config = dict(
    arch='coatnet',
    dataset='stained colorectal tissue patches (NCT-CRC-HE-100K)',
    crop_scale_min=0.7,
    head_dim=48,
    qk_norm=False,
    widths=[48, 96, 192],
    residual_init='none',
    muon_scale='original',
    lr=0.016,
    momentum=0.95,
    epochs=35.7,
    lr_schedule='cosine',
    final_lr_fraction=0.1,
    weight_decay=0.07,
)
Rows from block 8 of a small masked image model, named by matrix and row number. Rows with one number belong to one channel. Each number is 200 + 40 x the weight over its row's rms, rounded and kept within 0 to 999. All counts start at 0. After the name is the row's rms in percent of the matrix's.
Before each channel's rows are labels from the 100 images, of 14848, where the channel reaches its highest value: "strongest on" is what is common among them. Only what is clearly more common there than usual is listed. The data: stained colorectal tissue patches (NCT-CRC-HE-100K). In brackets: how many of the 100.
# convs0: expand pointwise conv (model.blocks.8.convs.0.weight, 384x96x1x1), inputs 0-95
# convs1: depthwise 3x3 conv (model.blocks.8.convs.1.weight, 384x1x3x3, trained with AdamW), a 3x3 kernel
# convs2: project pointwise conv (model.blocks.8.convs.2.weight, 96x384x1x1, transposed), outputs 0-95

strongest on: tissue: cancer-associated stroma (38)
convs0.242,101,203,212,197,139,161,169,160,125,254,125,256,211,172,222,221,263,145,223,254,199,191,207,227,192,174,217,192,188,131,212,239,136,155,281,230,224,149,194,132,233,217,219,181,143,227,195,262,190,208,186,176,181,204,194,260,130,224,213,248,216,242,216,234,251,257,225,176,204,236,135,221,195,134,154,161,176,246,174,168,216,198,193,229,118,195,206,216,203,281,201,165,166,179,279,99,224
convs1.242,082,256,282,248,183,161,186,196,213,193
convs2.242,082,196,146,228,233,171,219,161,216,202,211,215,203,156,217,180,156,217,209,167,214,246,205,226,176,275,160,166,207,184,247,161,285,209,173,220,162,238,189,134,156,161,208,182,207,182,239,111,190,193,166,176,161,140,221,276,245,157,287,240,123,149,272,125,215,191,187,177,142,274,272,222,229,179,165,280,190,148,160,203,267,190,178,171,234,269,218,187,184,184,224,226,178,228,152,238,184

strongest on: tissue: normal colon mucosa (84)
convs0.266,120,213,250,186,237,218,181,199,192,183,200,181,125,155,245,222,290,145,189,206,193,129,88,208,238,220,133,205,150,205,132,163,224,205,224,196,155,143,202,138,162,144,193,232,210,215,179,220,169,163,239,183,123,231,192,195,231,227,197,188,200,118,227,290,186,223,178,209,196,229,200,177,122,161,167,287,197,256,201,192,183,295,180,198,176,164,196,119,173,172,182,142,176,171,170,171,204
convs1.266,085,168,208,165,157,143,226,199,209,279
convs2.266,108,209,228,160,225,194,122,279,157,209,174,230,153,161,216,234,158,230,195,120,177,212,189,177,234,224,230,205,134,265,242,132,216,186,176,139,138,204,236,159,255,206,236,171,186,225,203,281,184,243,269,201,254,206,187,171,169,197,162,210,263,193,158,151,256,219,170,182,271,229,260,176,137,225,220,231,189,172,199,192,205,317,193,263,245,221,204,180,175,204,146,153,209,169,170,259,245

strongest on: tissue: tumour epithelium (33); tissue: smooth muscle (32)
convs0.282,066,223,150,189,179,195,205,266,214,225,165,174,126,215,216,190,138,185,161,173,190,172,207,190,206,140,236,261,208,145,198,150,171,150,185,245,156,246,207,204,250,169,233,207,251,217,175,165,273,196,199,187,158,150,242,131,192,72,191,195,225,259,144,154,190,174,175,167,189,267,237,188,223,203,208,319,178,238,190,231,215,239,189,226,282,176,238,198,166,160,266,188,154,241,184,138,159
convs1.282,078,271,160,214,184,138,184,230,247,196
convs2.282,078,260,146,250,230,203,140,202,216,297,158,246,225,205,190,193,226,239,168,184,230,96,235,146,225,208,231,233,243,237,198,187,222,284,278,249,254,211,159,144,219,232,266,274,190,187,241,192,203,257,239,156,194,182,236,229,230,210,137,261,270,257,199,176,249,238,243,174,177,221,256,204,259,181,164,239,187,223,235,222,184,242,161,214,198,229,199,213,135,225,221,162,152,232,202,163,226

strongest on: tissue: tumour epithelium (45); tissue: normal colon mucosa (39)
convs0.269,114,225,186,221,224,273,204,231,250,208,205,179,179,123,260,167,218,163,300,193,239,226,215,248,263,233,161,210,262,204,181,199,146,188,191,261,148,270,213,190,204,224,200,213,214,274,200,166,243,182,191,208,232,231,208,167,283,146,181,180,169,265,205,240,211,190,126,246,232,297,252,179,167,180,199,209,165,267,161,155,203,167,281,199,158,215,231,156,221,215,249,239,132,211,195,253,161
convs1.269,124,184,131,181,130,146,167,201,210,209
convs2.269,137,179,232,256,265,180,260,185,228,186,179,148,256,119,156,165,230,246,208,212,182,231,184,197,213,156,288,171,224,212,240,185,266,158,207,157,212,152,280,248,173,209,213,254,158,215,256,199,243,225,221,264,172,258,221,214,189,145,273,228,189,162,126,216,194,159,290,224,205,278,258,213,233,160,173,186,152,161,227,179,240,215,170,144,227,235,215,135,230,215,198,235,185,188,257,167,235

strongest on: tissue: mucus (30); tissue: adipose tissue (26)
convs0.201,084,122,115,273,233,169,163,190,197,174,202,173,138,144,212,148,249,159,228,163,212,128,280,238,166,227,209,144,230,163,237,191,161,209,244,213,173,262,197,252,174,230,171,157,198,209,209,215,251,254,178,214,243,206,162,205,218,192,231,278,198,227,206,186,157,240,186,197,201,180,241,311,205,207,152,275,242,256,171,144,172,129,244,213,193,242,144,216,214,148,275,179,198,197,226,200,175
convs1.201,107,208,135,198,168,173,138,180,139,220
convs2.201,109,263,142,258,160,150,248,208,225,204,216,184,262,140,190,153,205,235,151,157,226,176,206,198,182,121,229,237,186,232,210,220,168,176,211,218,227,233,284,232,232,273,200,173,179,168,244,186,151,172,193,226,229,239,200,146,208,209,248,259,219,151,234,226,213,97,238,262,172,185,150,250,141,178,227,243,195,121,188,236,180,211,198,258,221,177,166,221,171,265,189,253,249,141,219,206,292

strongest on: tissue: smooth muscle (36); tissue: adipose tissue (28)
convs0.247,090,220,220,173,276,173,160,176,204,322,128,170,252,265,192,165,122,179,190,170,129,243,180,180,238,211,146,213,228,197,175,160,165,170,228,187,185,198,198,187,187,189,220,265,185,272,209,179,178,185,216,186,196,235,263,215,154,167,176,219,184,204,167,167,196,217,201,177,168,186,213,206,180,177,209,269,203,183,274,251,334,239,125,200,249,186,269,271,145,163,219,215,165,141,187,203,182
convs1.247,102,285,168,209,264,177,198,205,172,176
convs2.247,083,190,270,223,209,200,175,217,217,208,161,218,148,148,213,221,188,206,202,223,200,185,199,169,154,122,226,163,193,261,263,140,273,204,141,214,233,178,195,215,192,260,179,229,151,115,147,272,287,205,292,249,153,299,138,221,178,154,215,262,226,161,193,214,230,209,232,191,189,186,216,175,138,287,172,142,194,245,179,231,197,235,179,234,205,209,164,163,221,226,158,149,222,164,153,171,204

strongest on: tissue: cancer-associated stroma (29)
convs0.329,093,253,220,146,201,185,173,242,239,234,198,226,249,265,138,287,240,173,172,224,174,188,258,128,109,237,159,205,169,121,206,248,220,270,192,131,210,168,103,168,229,188,238,207,113,278,174,205,196,233,215,225,191,201,216,251,209,217,227,175,206,143,195,207,184,182,240,151,196,255,204,237,250,242,165,223,197,229,190,203,206,184,122,225,184,231,246,128,169,258,186,214,216,241,211,161,169
convs1.329,080,223,208,219,161,173,227,216,247,289
convs2.329,092,182,267,198,279,251,166,230,169,162,197,210,121,227,174,214,169,249,235,233,222,150,207,225,176,229,174,182,234,174,218,166,303,202,104,252,233,133,200,235,235,147,156,184,257,255,200,188,250,200,220,243,141,174,160,221,202,187,188,168,227,243,155,239,155,129,216,243,171,200,183,253,240,230,228,147,229,241,221,144,232,264,247,175,163,256,209,194,196,214,278,159,145,228,228,201,156

strongest on: tissue: mucus (35); tissue: normal colon mucosa (31)
convs0.239,093,214,163,279,235,159,262,192,251,149,226,138,170,179,223,224,249,252,196,195,156,277,163,210,141,173,185,192,175,269,201,191,171,185,102,244,246,168,245,186,171,259,145,196,227,179,199,220,189,151,236,244,230,204,177,204,203,198,178,223,214,181,193,200,182,168,181,256,292,189,207,207,108,167,223,185,188,155,158,197,281,243,126,238,227,255,242,168,232,228,213,251,231,177,114,169,250
convs1.239,108,213,190,199,188,86,184,203,183,220
convs2.239,112,168,140,154,267,131,202,127,137,249,218,274,217,164,217,199,171,192,181,126,243,206,205,260,143,165,226,161,239,290,123,211,260,142,168,228,220,189,231,195,194,180,199,211,262,255,181,201,219,171,234,267,231,194,203,176,117,156,174,138,172,184,197,262,202,225,157,162,212,235,207,209,167,218,252,208,138,237,208,261,260,219,207,178,238,219,159,204,238,143,158,208,236,156,212,167,231

strongest on: tissue: tumour epithelium (37)
convs0.313,133,205,248,192,232,182,146,217,228,189,227,251,190,241,128,219,233,210,195,193,248,214,260,185,209,266,221,201,199,110,215,174,264,235,237,143,239,175,156,189,197,150,240,238,154,242,258,191,215,203,126,258,197,144,219,250,182,151,243,195,212,267,255,204,189,138,289,151,217,160,186,110,181,232,208,270,198,210,177,190,150,209,240,171,265,266,160,281,205,232,183,256,201,218,197,175,219
convs1.313,093,153,182,134,185,235,184,145,189,148
convs2.313,121,218,251,274,131,143,144,196,240,167,204,128,266,276,180,159,157,189,146,172,213,252,198,239,221,213,208,247,181,228,250,202,204,201,213,191,161,191,274,265,205,188,166,190,209,225,205,142,192,221,252,176,209,271,154,199,167,229,205,141,153,192,207,145,254,188,200,225,218,162,193,250,129,177,190,239,132,214,287,262,258,218,141,207,141,179,217,214,188,143,180,287,193,245,155,198,203

strongest on: tissue: normal colon mucosa (55)
convs0.281,105,219,191,207,195,240,285,192,168,180,225,236,256,197,162,171,209,288,212,153,136,164,193,219,154,197,180,209,214,237,197,173,191,190,224,163,144,157,234,153,265,198,187,222,133,195,86,139,183,147,246,175,244,235,169,185,233,222,191,143,115,158,255,129,203,150,242,209,230,144,183,126,187,232,138,176,241,216,168,182,212,251,147,267,194,247,164,209,209,172,159,223,159,199,140,226,210
convs1.281,177,194,197,203,190,316,205,212,226,193
convs2.281,112,189,144,176,182,221,211,188,226,194,181,213,270,209,175,153,212,169,214,295,178,194,261,141,174,239,141,301,158,221,140,177,227,205,237,151,171,229,235,121,260,221,226,239,202,251,228,225,136,182,202,207,227,177,239,209,174,226,206,229,215,184,183,245,239,122,188,199,186,161,216,257,252,196,197,279,191,201,293,233,154,193,195,205,183,203,200,308,257,196,161,108,236,161,214,206,230

strongest on: tissue: normal colon mucosa (84)
convs0.87,139,189,243,238,228,192,137,208,195,285,241,236,127,158,218,182,250,149,175,181,241,253,185,234,160,218,287,173,127,233,240,195,212,258,219,107,178,204,123,210,241,180,146,192,215,222,205,192,219,153,202,226,196,193,134,252,199,200,143,246,204,147,224,222,160,231,161,228,206,188,169,234,214,235,281,180,236,203,152,246,192,192,201,339,230,217,186,223,189,150,128,160,203,183,185,213,214
convs1.87,118,202,132,223,225,290,220,193,190,199
convs2.87,125,211,147,148,177,221,247,194,138,204,132,167,149,190,219,168,107,250,155,205,226,209,251,210,187,250,168,229,265,189,200,222,237,173,181,194,209,192,214,172,233,243,257,123,167,190,118,256,186,220,188,138,258,189,148,135,126,231,233,201,147,202,213,225,271,179,263,185,225,138,251,214,172,202,244,209,151,252,223,235,176,220,169,157,218,165,267,201,171,238,175,211,188,203,276,178,276

strongest on: tissue: tumour epithelium (38); tissue: normal colon mucosa (25)
convs0.48,088,162,160,304,163,260,229,149,149,208,167,230,173,227,236,227,165,207,173,185,193,259,238,139,172,242,193,199,278,179,183,212,209,320,223,178,267,177,174,257,171,226,227,231,215,246,183,172,143,184,229,212,236,159,199,231,140,210,149,202,222,169,195,176,285,158,259,237,194,200,199,197,197,246,189,252,232,174,282,196,170,170,188,166,273,204,252,156,227,159,283,241,170,173,171,219,172
convs1.48,081,273,115,175,203,176,182,198,184,193
convs2.48,114,225,221,271,175,216,227,218,148,285,218,173,216,231,165,209,153,188,201,195,190,223,225,187,271,187,211,196,209,214,152,233,224,190,200,228,214,189,177,186,253,197,199,249,206,238,211,143,159,243,202,138,135,209,271,174,302,213,150,159,233,200,134,163,170,203,242,164,293,242,125,143,137,275,208,215,302,210,233,165,132,172,212,182,184,135,221,243,181,170,193,224,174,194,174,160,261

strongest on: tissue: normal colon mucosa (35); tissue: tumour epithelium (33)
convs0.359,073,140,166,189,184,197,220,140,214,224,146,208,224,148,236,112,184,166,195,127,216,238,157,155,221,213,189,207,161,302,166,202,135,128,128,272,133,182,188,184,178,196,183,185,198,280,232,237,236,202,232,144,188,210,177,190,126,205,228,194,184,120,203,215,189,207,227,232,192,245,245,242,221,320,256,201,227,146,207,185,228,204,171,112,211,176,226,206,167,197,167,137,181,192,218,196,206
convs1.359,104,243,203,164,253,272,255,199,185,209
convs2.359,081,218,189,183,243,211,302,210,209,171,264,211,199,313,205,278,272,220,275,253,173,218,235,122,233,198,210,214,242,179,241,159,196,248,172,142,167,259,173,209,205,252,207,187,192,194,222,179,217,144,168,248,192,166,234,186,251,224,238,189,162,200,169,188,252,188,99,192,228,194,168,206,129,140,166,149,222,210,208,239,200,207,228,228,216,215,150,195,231,258,289,133,186,244,186,185,161

strongest on: tissue: normal colon mucosa (37); tissue: lymphocytes (31)
convs0.149,130,247,242,148,206,173,244,115,199,202,204,272,185,144,176,203,198,185,170,199,215,198,196,290,224,202,169,204,129,204,190,175,159,156,254,235,212,141,100,228,215,285,131,184,249,237,204,238,188,219,204,252,168,252,209,206,187,240,158,197,150,149,182,150,174,161,201,186,267,205,206,171,157,207,224,222,197,182,236,200,143,203,165,257,218,188,171,152,261,297,164,110,187,194,124,199,198
convs1.149,097,219,210,189,257,280,188,188,262,200
convs2.149,135,235,134,187,171,240,176,238,178,237,189,196,176,208,197,171,164,170,216,156,194,221,222,203,193,168,192,188,206,180,191,198,154,252,236,239,174,219,213,217,157,161,207,228,192,152,165,215,186,260,212,169,227,175,239,172,134,196,191,199,242,85,182,210,187,285,195,200,150,180,182,219,184,192,238,176,180,131,201,383,235,187,216,243,128,205,180,167,183,206,210,230,167,214,243,216,342

strongest on: tissue: tumour epithelium (50); tissue: smooth muscle (41)
convs0.51,101,141,195,190,227,220,162,237,227,170,188,178,251,144,234,204,189,145,183,202,229,246,199,211,218,185,163,239,210,161,172,263,214,176,228,176,191,216,278,216,232,239,222,270,298,177,236,149,155,221,177,258,162,144,250,220,277,197,200,230,154,248,213,208,180,220,220,197,269,291,244,191,71,166,171,202,230,215,182,221,235,214,244,171,181,228,154,248,212,170,128,176,188,196,164,250,116
convs1.51,093,124,164,179,149,149,192,227,226,215
convs2.51,114,176,248,194,196,192,217,150,206,223,176,167,155,184,204,239,168,223,174,227,148,285,217,161,257,229,190,143,114,212,262,185,219,184,176,184,201,181,306,188,99,170,171,183,178,207,194,208,190,155,219,245,162,231,209,228,247,164,201,150,202,175,199,128,239,135,242,208,223,202,277,210,202,208,231,242,177,270,199,173,267,196,161,133,221,243,221,182,99,217,176,211,179,181,179,91,233

strongest on: tissue: debris (42)
convs0.228,072,175,267,162,255,163,258,197,211,280,190,198,187,151,248,184,173,205,182,264,201,120,165,291,225,135,87,181,147,220,222,248,207,204,176,201,201,181,147,119,204,179,177,194,301,225,219,236,211,132,167,205,178,171,213,229,164,155,180,240,186,242,249,211,226,220,237,183,181,253,226,146,179,154,193,178,133,187,206,239,241,244,153,195,239,240,244,212,173,248,218,225,258,180,183,156,170
convs1.228,089,163,160,162,190,171,155,172,126,170
convs2.228,077,263,228,127,223,185,210,258,249,220,171,206,245,197,209,199,173,160,263,248,136,137,172,211,215,137,228,194,165,180,269,140,207,169,170,247,224,200,240,153,154,258,230,129,247,209,244,220,192,214,185,172,258,182,159,231,196,142,202,268,166,259,152,211,187,228,234,192,174,143,237,227,183,171,174,174,214,195,121,214,157,228,136,212,214,177,304,255,188,226,238,195,250,205,244,124,249

strongest on: tissue: adipose tissue (56)
convs0.81,084,267,142,193,219,180,188,169,240,182,156,210,268,143,183,225,220,246,176,257,203,178,131,241,222,192,255,177,240,155,299,223,122,182,144,189,155,160,255,202,187,207,233,253,218,213,116,169,237,257,214,205,169,131,172,238,172,216,195,196,215,190,246,148,182,222,217,207,316,187,233,152,213,196,154,143,166,271,221,180,233,224,195,197,212,185,244,267,154,191,185,211,204,137,183,154,259
convs1.81,100,204,235,217,258,266,261,204,215,165
convs2.81,062,186,232,235,218,241,215,226,189,226,245,315,153,236,187,191,208,175,153,157,188,258,252,211,179,184,97,211,166,245,216,231,299,268,231,177,283,204,193,186,199,146,217,96,199,193,215,199,198,150,216,249,254,258,233,135,198,204,236,227,178,219,201,208,197,196,195,200,144,211,193,268,198,200,159,243,209,174,184,210,168,265,237,202,228,199,166,125,166,166,236,265,149,269,238,166,197

strongest on: tissue: adipose tissue (40)
convs0.220,078,116,178,174,217,282,247,178,215,274,209,216,239,155,229,221,102,166,210,220,210,176,181,238,197,166,289,210,237,154,285,184,204,226,235,209,170,245,218,206,253,224,160,132,217,144,146,202,240,209,182,119,268,241,204,239,195,207,190,206,226,237,229,144,234,147,203,187,122,235,257,175,204,235,177,165,240,158,235,174,187,188,180,225,245,184,150,164,225,179,197,186,240,139,214,105,181
convs1.220,076,171,178,248,190,142,191,277,194,165
convs2.220,081,209,270,242,171,215,212,194,156,245,204,217,215,184,190,143,227,158,195,192,190,269,153,179,203,215,220,204,198,212,115,244,106,243,319,252,216,151,254,147,186,221,195,205,227,196,227,223,243,177,276,150,203,175,255,156,203,174,171,165,235,199,230,129,213,260,158,182,279,248,192,239,160,177,189,260,217,219,155,194,206,268,215,194,229,212,248,259,165,251,146,120,182,251,196,188,202

strongest on: tissue: lymphocytes (100)
convs0.367,064,254,162,166,145,178,116,201,212,211,231,189,195,267,152,199,231,197,250,241,170,160,158,170,253,155,246,189,196,228,207,210,278,219,189,205,187,217,280,219,250,211,234,169,168,136,221,133,199,234,274,188,201,239,221,235,203,174,246,270,194,165,224,185,264,229,221,154,238,143,212,214,138,79,201,197,295,257,227,223,186,247,219,171,183,213,178,223,221,191,235,174,153,271,223,178,248
convs1.367,105,202,231,204,244,285,235,192,254,203
convs2.367,071,223,185,166,273,238,247,218,178,176,243,186,218,168,197,199,238,223,318,270,149,184,225,195,231,272,147,198,232,187,267,228,174,294,157,141,237,165,189,195,206,211,199,187,245,275,185,191,225,95,151,228,215,184,216,214,252,209,169,195,164,104,151,267,236,211,145,210,196,214,188,198,158,243,157,224,238,188,230,183,217,215,270,275,233,246,178,233,146,228,180,177,223,191,201,177,184

strongest on: tissue: tumour epithelium (49)
convs0.288,098,171,173,256,243,233,236,165,205,150,219,235,166,187,211,168,211,282,130,160,283,193,248,154,248,229,204,223,230,176,251,212,264,185,183,183,258,130,227,216,206,190,188,249,226,240,204,107,132,178,255,146,206,191,239,188,120,215,248,188,157,224,94,161,271,182,200,196,231,223,211,195,247,178,227,234,166,221,239,144,208,262,223,194,179,217,269,190,193,152,270,218,238,214,202,227,236
convs1.288,109,204,158,151,211,165,153,229,141,153
convs2.288,116,237,262,200,225,238,199,312,189,253,184,210,207,245,190,164,143,150,199,170,218,214,153,181,235,236,272,164,208,212,197,233,221,212,121,195,215,188,156,214,232,254,277,265,184,273,200,244,255,140,150,151,147,164,188,215,172,204,208,213,145,213,170,167,166,207,245,190,207,229,141,211,170,212,197,180,180,150,136,217,198,188,227,92,278,214,233,145,121,241,217,273,212,214,195,204,188

strongest on: tissue: debris (45)
convs0.198,135,260,177,190,189,208,199,208,241,260,81,150,253,223,171,202,209,220,265,177,158,197,201,241,251,172,240,215,146,125,166,252,218,185,127,145,197,276,176,260,153,220,218,172,156,168,140,202,164,197,183,206,251,234,187,253,219,160,182,200,178,157,204,167,257,259,197,239,238,180,234,137,122,177,200,260,183,276,244,193,269,228,197,152,214,206,221,187,152,231,241,258,174,209,155,201,178
convs1.198,136,200,212,216,206,297,206,233,253,223
convs2.198,119,236,120,174,247,217,230,189,169,217,237,210,149,196,226,168,178,174,170,160,208,205,157,228,191,161,167,231,170,216,202,128,153,213,216,253,243,152,207,167,276,190,141,226,211,210,215,176,224,193,173,148,161,235,207,120,161,231,165,148,207,97,133,221,204,184,188,245,138,234,110,245,127,219,252,231,181,184,194,272,220,188,178,220,248,189,188,179,206,159,152,72,222,173,215,171,167

strongest on: tissue: adipose tissue (62)
convs0.0,054,194,183,228,285,197,131,193,292,307,254,141,127,214,182,151,204,188,212,189,197,183,195,175,197,233,198,222,224,155,334,148,177,199,155,217,212,219,231,164,160,173,206,240,166,217,223,154,209,81,205,134,253,203,121,122,203,209,211,161,202,161,195,250,178,203,177,185,215,167,176,172,204,189,226,123,154,221,217,209,244,243,159,227,170,215,195,214,229,192,235,223,236,180,189,189,177
convs1.0,066,229,218,251,117,182,160,178,184,231
convs2.0,063,208,210,236,223,160,255,201,229,256,216,281,222,186,127,190,202,228,167,173,205,191,162,241,176,247,293,210,266,203,247,164,213,230,187,197,208,231,261,270,225,236,165,264,211,238,260,194,249,184,112,140,243,178,196,109,248,232,257,216,250,237,227,195,191,249,210,226,146,209,245,257,200,143,169,202,192,165,196,224,167,229,145,228,254,220,164,208,233,161,290,257,200,205,179,255,197

strongest on: tissue: adipose tissue (41); tissue: normal colon mucosa (27)
convs0.17,055,239,226,172,206,218,167,211,114,203,245,239,167,175,239,175,156,195,180,162,224,189,294,222,207,206,247,183,244,162,243,241,144,226,207,202,252,154,166,202,201,181,236,220,93,119,260,251,204,261,293,227,148,150,145,133,227,237,160,153,222,259,238,183,248,203,174,222,191,240,177,228,163,216,174,212,281,172,146,160,234,230,206,192,249,264,156,159,186,165,161,208,229,214,190,196,191
convs1.17,080,190,181,187,221,181,248,260,116,208
convs2.17,063,151,155,225,152,103,187,173,222,232,292,197,229,251,221,163,233,195,187,152,169,209,171,183,252,188,169,140,236,210,212,167,168,208,168,177,216,179,212,185,228,243,171,224,175,220,216,191,230,241,180,261,91,212,205,129,190,129,189,250,244,165,206,226,210,270,216,220,203,220,186,209,206,169,259,259,223,226,174,153,172,139,210,187,153,300,129,271,216,159,179,171,207,220,305,201,221

strongest on: tissue: normal colon mucosa (25)
convs0.354,105,251,282,228,182,170,118,200,216,135,153,158,153,251,161,211,112,204,163,160,140,246,207,148,240,216,192,216,176,117,274,140,148,270,282,195,170,195,178,212,206,157,203,172,250,172,142,83,239,245,150,171,221,205,211,171,172,170,261,202,141,161,178,156,216,143,201,217,158,176,203,194,196,200,241,162,224,179,222,135,215,201,205,207,204,194,195,228,169,209,165,189,170,217,179,173,241
convs1.354,097,198,149,154,127,174,178,146,186,210
convs2.354,106,200,171,209,189,173,197,217,210,221,253,242,207,217,176,227,190,143,202,315,210,145,298,195,201,232,203,176,157,112,203,175,193,198,228,262,178,209,187,189,221,229,166,153,200,211,151,204,191,190,122,175,204,117,245,194,158,175,180,245,198,199,215,168,113,178,164,192,158,160,268,132,173,254,160,235,183,331,221,225,204,188,223,186,276,249,156,254,178,182,165,165,169,231,196,180,149

strongest on: tissue: debris (76)
convs0.337,119,204,208,175,222,154,113,226,222,169,159,168,214,197,98,221,133,164,155,221,272,240,236,187,240,243,171,230,155,178,224,207,216,202,222,185,262,199,159,218,240,194,224,191,151,188,194,65,214,268,156,217,221,277,215,209,214,123,172,199,138,268,234,223,211,152,170,256,196,226,155,137,232,146,140,243,209,225,203,188,208,193,221,242,187,170,144,141,229,197,155,213,232,163,174,154,195
convs1.337,105,183,228,224,229,291,248,217,226,182
convs2.337,102,228,168,257,202,258,286,139,194,168,264,182,173,122,301,183,249,171,240,242,266,219,185,244,152,228,224,259,189,220,162,114,167,174,202,272,160,203,193,164,182,190,185,216,191,203,195,240,231,224,143,238,245,163,244,184,197,272,218,201,268,235,201,155,231,204,197,181,177,235,200,227,207,201,240,121,153,179,194,193,196,176,239,208,189,253,211,258,274,186,299,187,229,187,188,142,208

strongest on: tissue: normal colon mucosa (95)
convs0.209,158,164,211,194,232,170,186,263,174,245,150,217,273,165,179,198,179,251,274,202,234,168,191,261,240,207,159,139,166,159,243,228,253,177,159,179,223,117,223,174,238,273,226,262,214,218,236,130,181,161,197,261,225,180,202,226,203,155,140,142,190,259,263,267,112,154,240,196,159,196,223,193,239,181,168,301,203,221,197,202,228,222,201,177,193,234,194,242,178,206,229,276,207,246,264,209,182
convs1.209,092,225,231,226,250,204,254,260,242,237
convs2.209,129,236,183,191,201,167,124,234,162,210,246,188,203,157,232,204,244,174,165,225,165,190,181,120,198,204,222,175,210,217,170,179,216,166,293,201,161,219,179,247,185,226,302,202,218,200,214,235,243,217,214,191,264,150,206,199,221,221,212,273,260,224,211,245,83,167,191,172,152,203,229,199,193,245,169,190,209,174,152,286,176,192,234,273,217,180,172,233,256,246,175,134,255,226,164,191,323

strongest on: tissue: lymphocytes (63); tissue: normal colon mucosa (32)
convs0.168,102,207,220,175,182,213,157,210,182,206,186,218,237,279,198,279,190,190,170,174,173,176,166,150,186,162,280,247,218,198,150,229,228,156,184,280,58,239,213,179,185,209,118,207,197,198,185,197,214,199,198,169,145,164,184,177,214,166,263,296,173,179,161,227,172,215,213,136,205,195,195,204,218,232,239,195,239,197,221,165,249,185,145,141,138,278,180,219,201,148,111,105,186,207,182,217,219
convs1.168,120,199,185,209,215,312,194,184,176,177
convs2.168,124,119,201,233,220,200,185,216,170,238,245,181,184,125,224,172,183,212,246,279,262,182,227,255,193,161,97,187,179,163,218,169,186,201,216,105,276,161,180,201,214,219,200,186,186,180,270,220,217,163,170,201,228,179,203,198,192,205,179,101,198,152,274,211,168,202,192,228,102,227,230,183,175,176,185,230,161,204,202,209,132,195,202,141,225,170,211,169,222,181,354,183,213,214,241,206,214

strongest on: tissue: adipose tissue (86)
convs0.99,067,184,176,175,142,216,177,196,203,172,104,203,208,225,146,171,217,330,167,235,229,246,258,210,198,219,165,174,236,230,174,198,170,234,128,161,226,227,146,211,127,231,196,153,175,216,130,194,143,154,245,265,209,196,173,187,172,227,201,202,206,145,202,133,218,147,207,159,233,174,176,147,189,253,236,257,250,199,218,236,224,217,210,314,237,232,179,191,119,237,250,209,215,216,191,167,250
convs1.99,081,200,244,198,193,288,220,225,161,154
convs2.99,075,197,233,167,224,200,193,195,219,236,270,177,195,237,271,172,159,79,185,197,250,169,122,187,147,197,248,219,170,190,195,230,179,237,286,212,184,239,230,269,214,215,208,253,212,227,251,211,167,217,196,140,198,182,228,220,228,160,271,207,260,180,167,189,172,220,231,199,205,258,240,260,297,211,218,142,91,247,244,206,172,183,190,163,209,198,197,123,190,196,114,175,225,202,206,213,154

strongest on: tissue: smooth muscle (47); tissue: tumour epithelium (38)
convs0.15,125,234,163,101,126,221,165,185,222,224,212,130,259,195,203,243,222,219,234,200,209,130,206,170,199,237,187,229,215,149,204,225,183,178,187,203,207,158,187,196,216,222,144,203,203,211,236,240,151,182,172,233,211,100,203,259,228,182,140,194,223,267,206,187,229,171,124,239,270,177,185,153,293,253,241,220,224,229,175,251,126,212,217,190,249,199,209,230,197,206,211,294,249,107,200,218,277
convs1.15,099,179,157,217,198,166,247,240,283,195
convs2.15,117,134,134,172,221,266,203,189,294,193,176,223,182,187,207,200,229,193,211,214,165,168,146,169,260,119,219,218,192,236,191,191,247,195,215,233,246,242,177,206,238,164,228,277,265,151,236,181,255,259,172,241,103,234,187,192,183,153,191,196,190,174,173,192,235,276,229,162,123,225,183,225,180,111,105,207,166,232,165,212,192,134,219,249,192,239,210,201,168,233,247,193,253,175,229,152,155

strongest on: tissue: adipose tissue (80)
convs0.348,074,197,137,203,175,217,186,278,144,179,203,255,185,252,198,225,149,199,194,204,163,201,188,201,214,154,212,244,257,245,217,140,189,116,122,261,195,168,166,195,168,195,177,184,244,210,207,239,159,222,235,203,182,235,222,268,219,255,187,188,203,259,168,227,159,138,197,201,217,220,258,130,164,178,171,196,232,138,220,270,166,229,198,213,144,307,149,105,155,230,231,215,232,152,183,137,143
convs1.348,079,153,250,164,251,163,172,185,254,180
convs2.348,080,243,170,204,199,213,202,210,194,205,224,199,193,152,274,190,218,169,202,185,288,199,153,140,136,207,214,119,220,170,202,174,221,225,237,241,202,250,211,170,198,227,227,208,176,160,267,207,228,175,204,190,211,186,109,161,184,149,259,138,249,198,229,130,241,260,146,163,147,227,199,255,238,157,213,199,177,195,172,211,135,276,239,199,157,182,209,256,162,203,227,160,200,213,351,256,214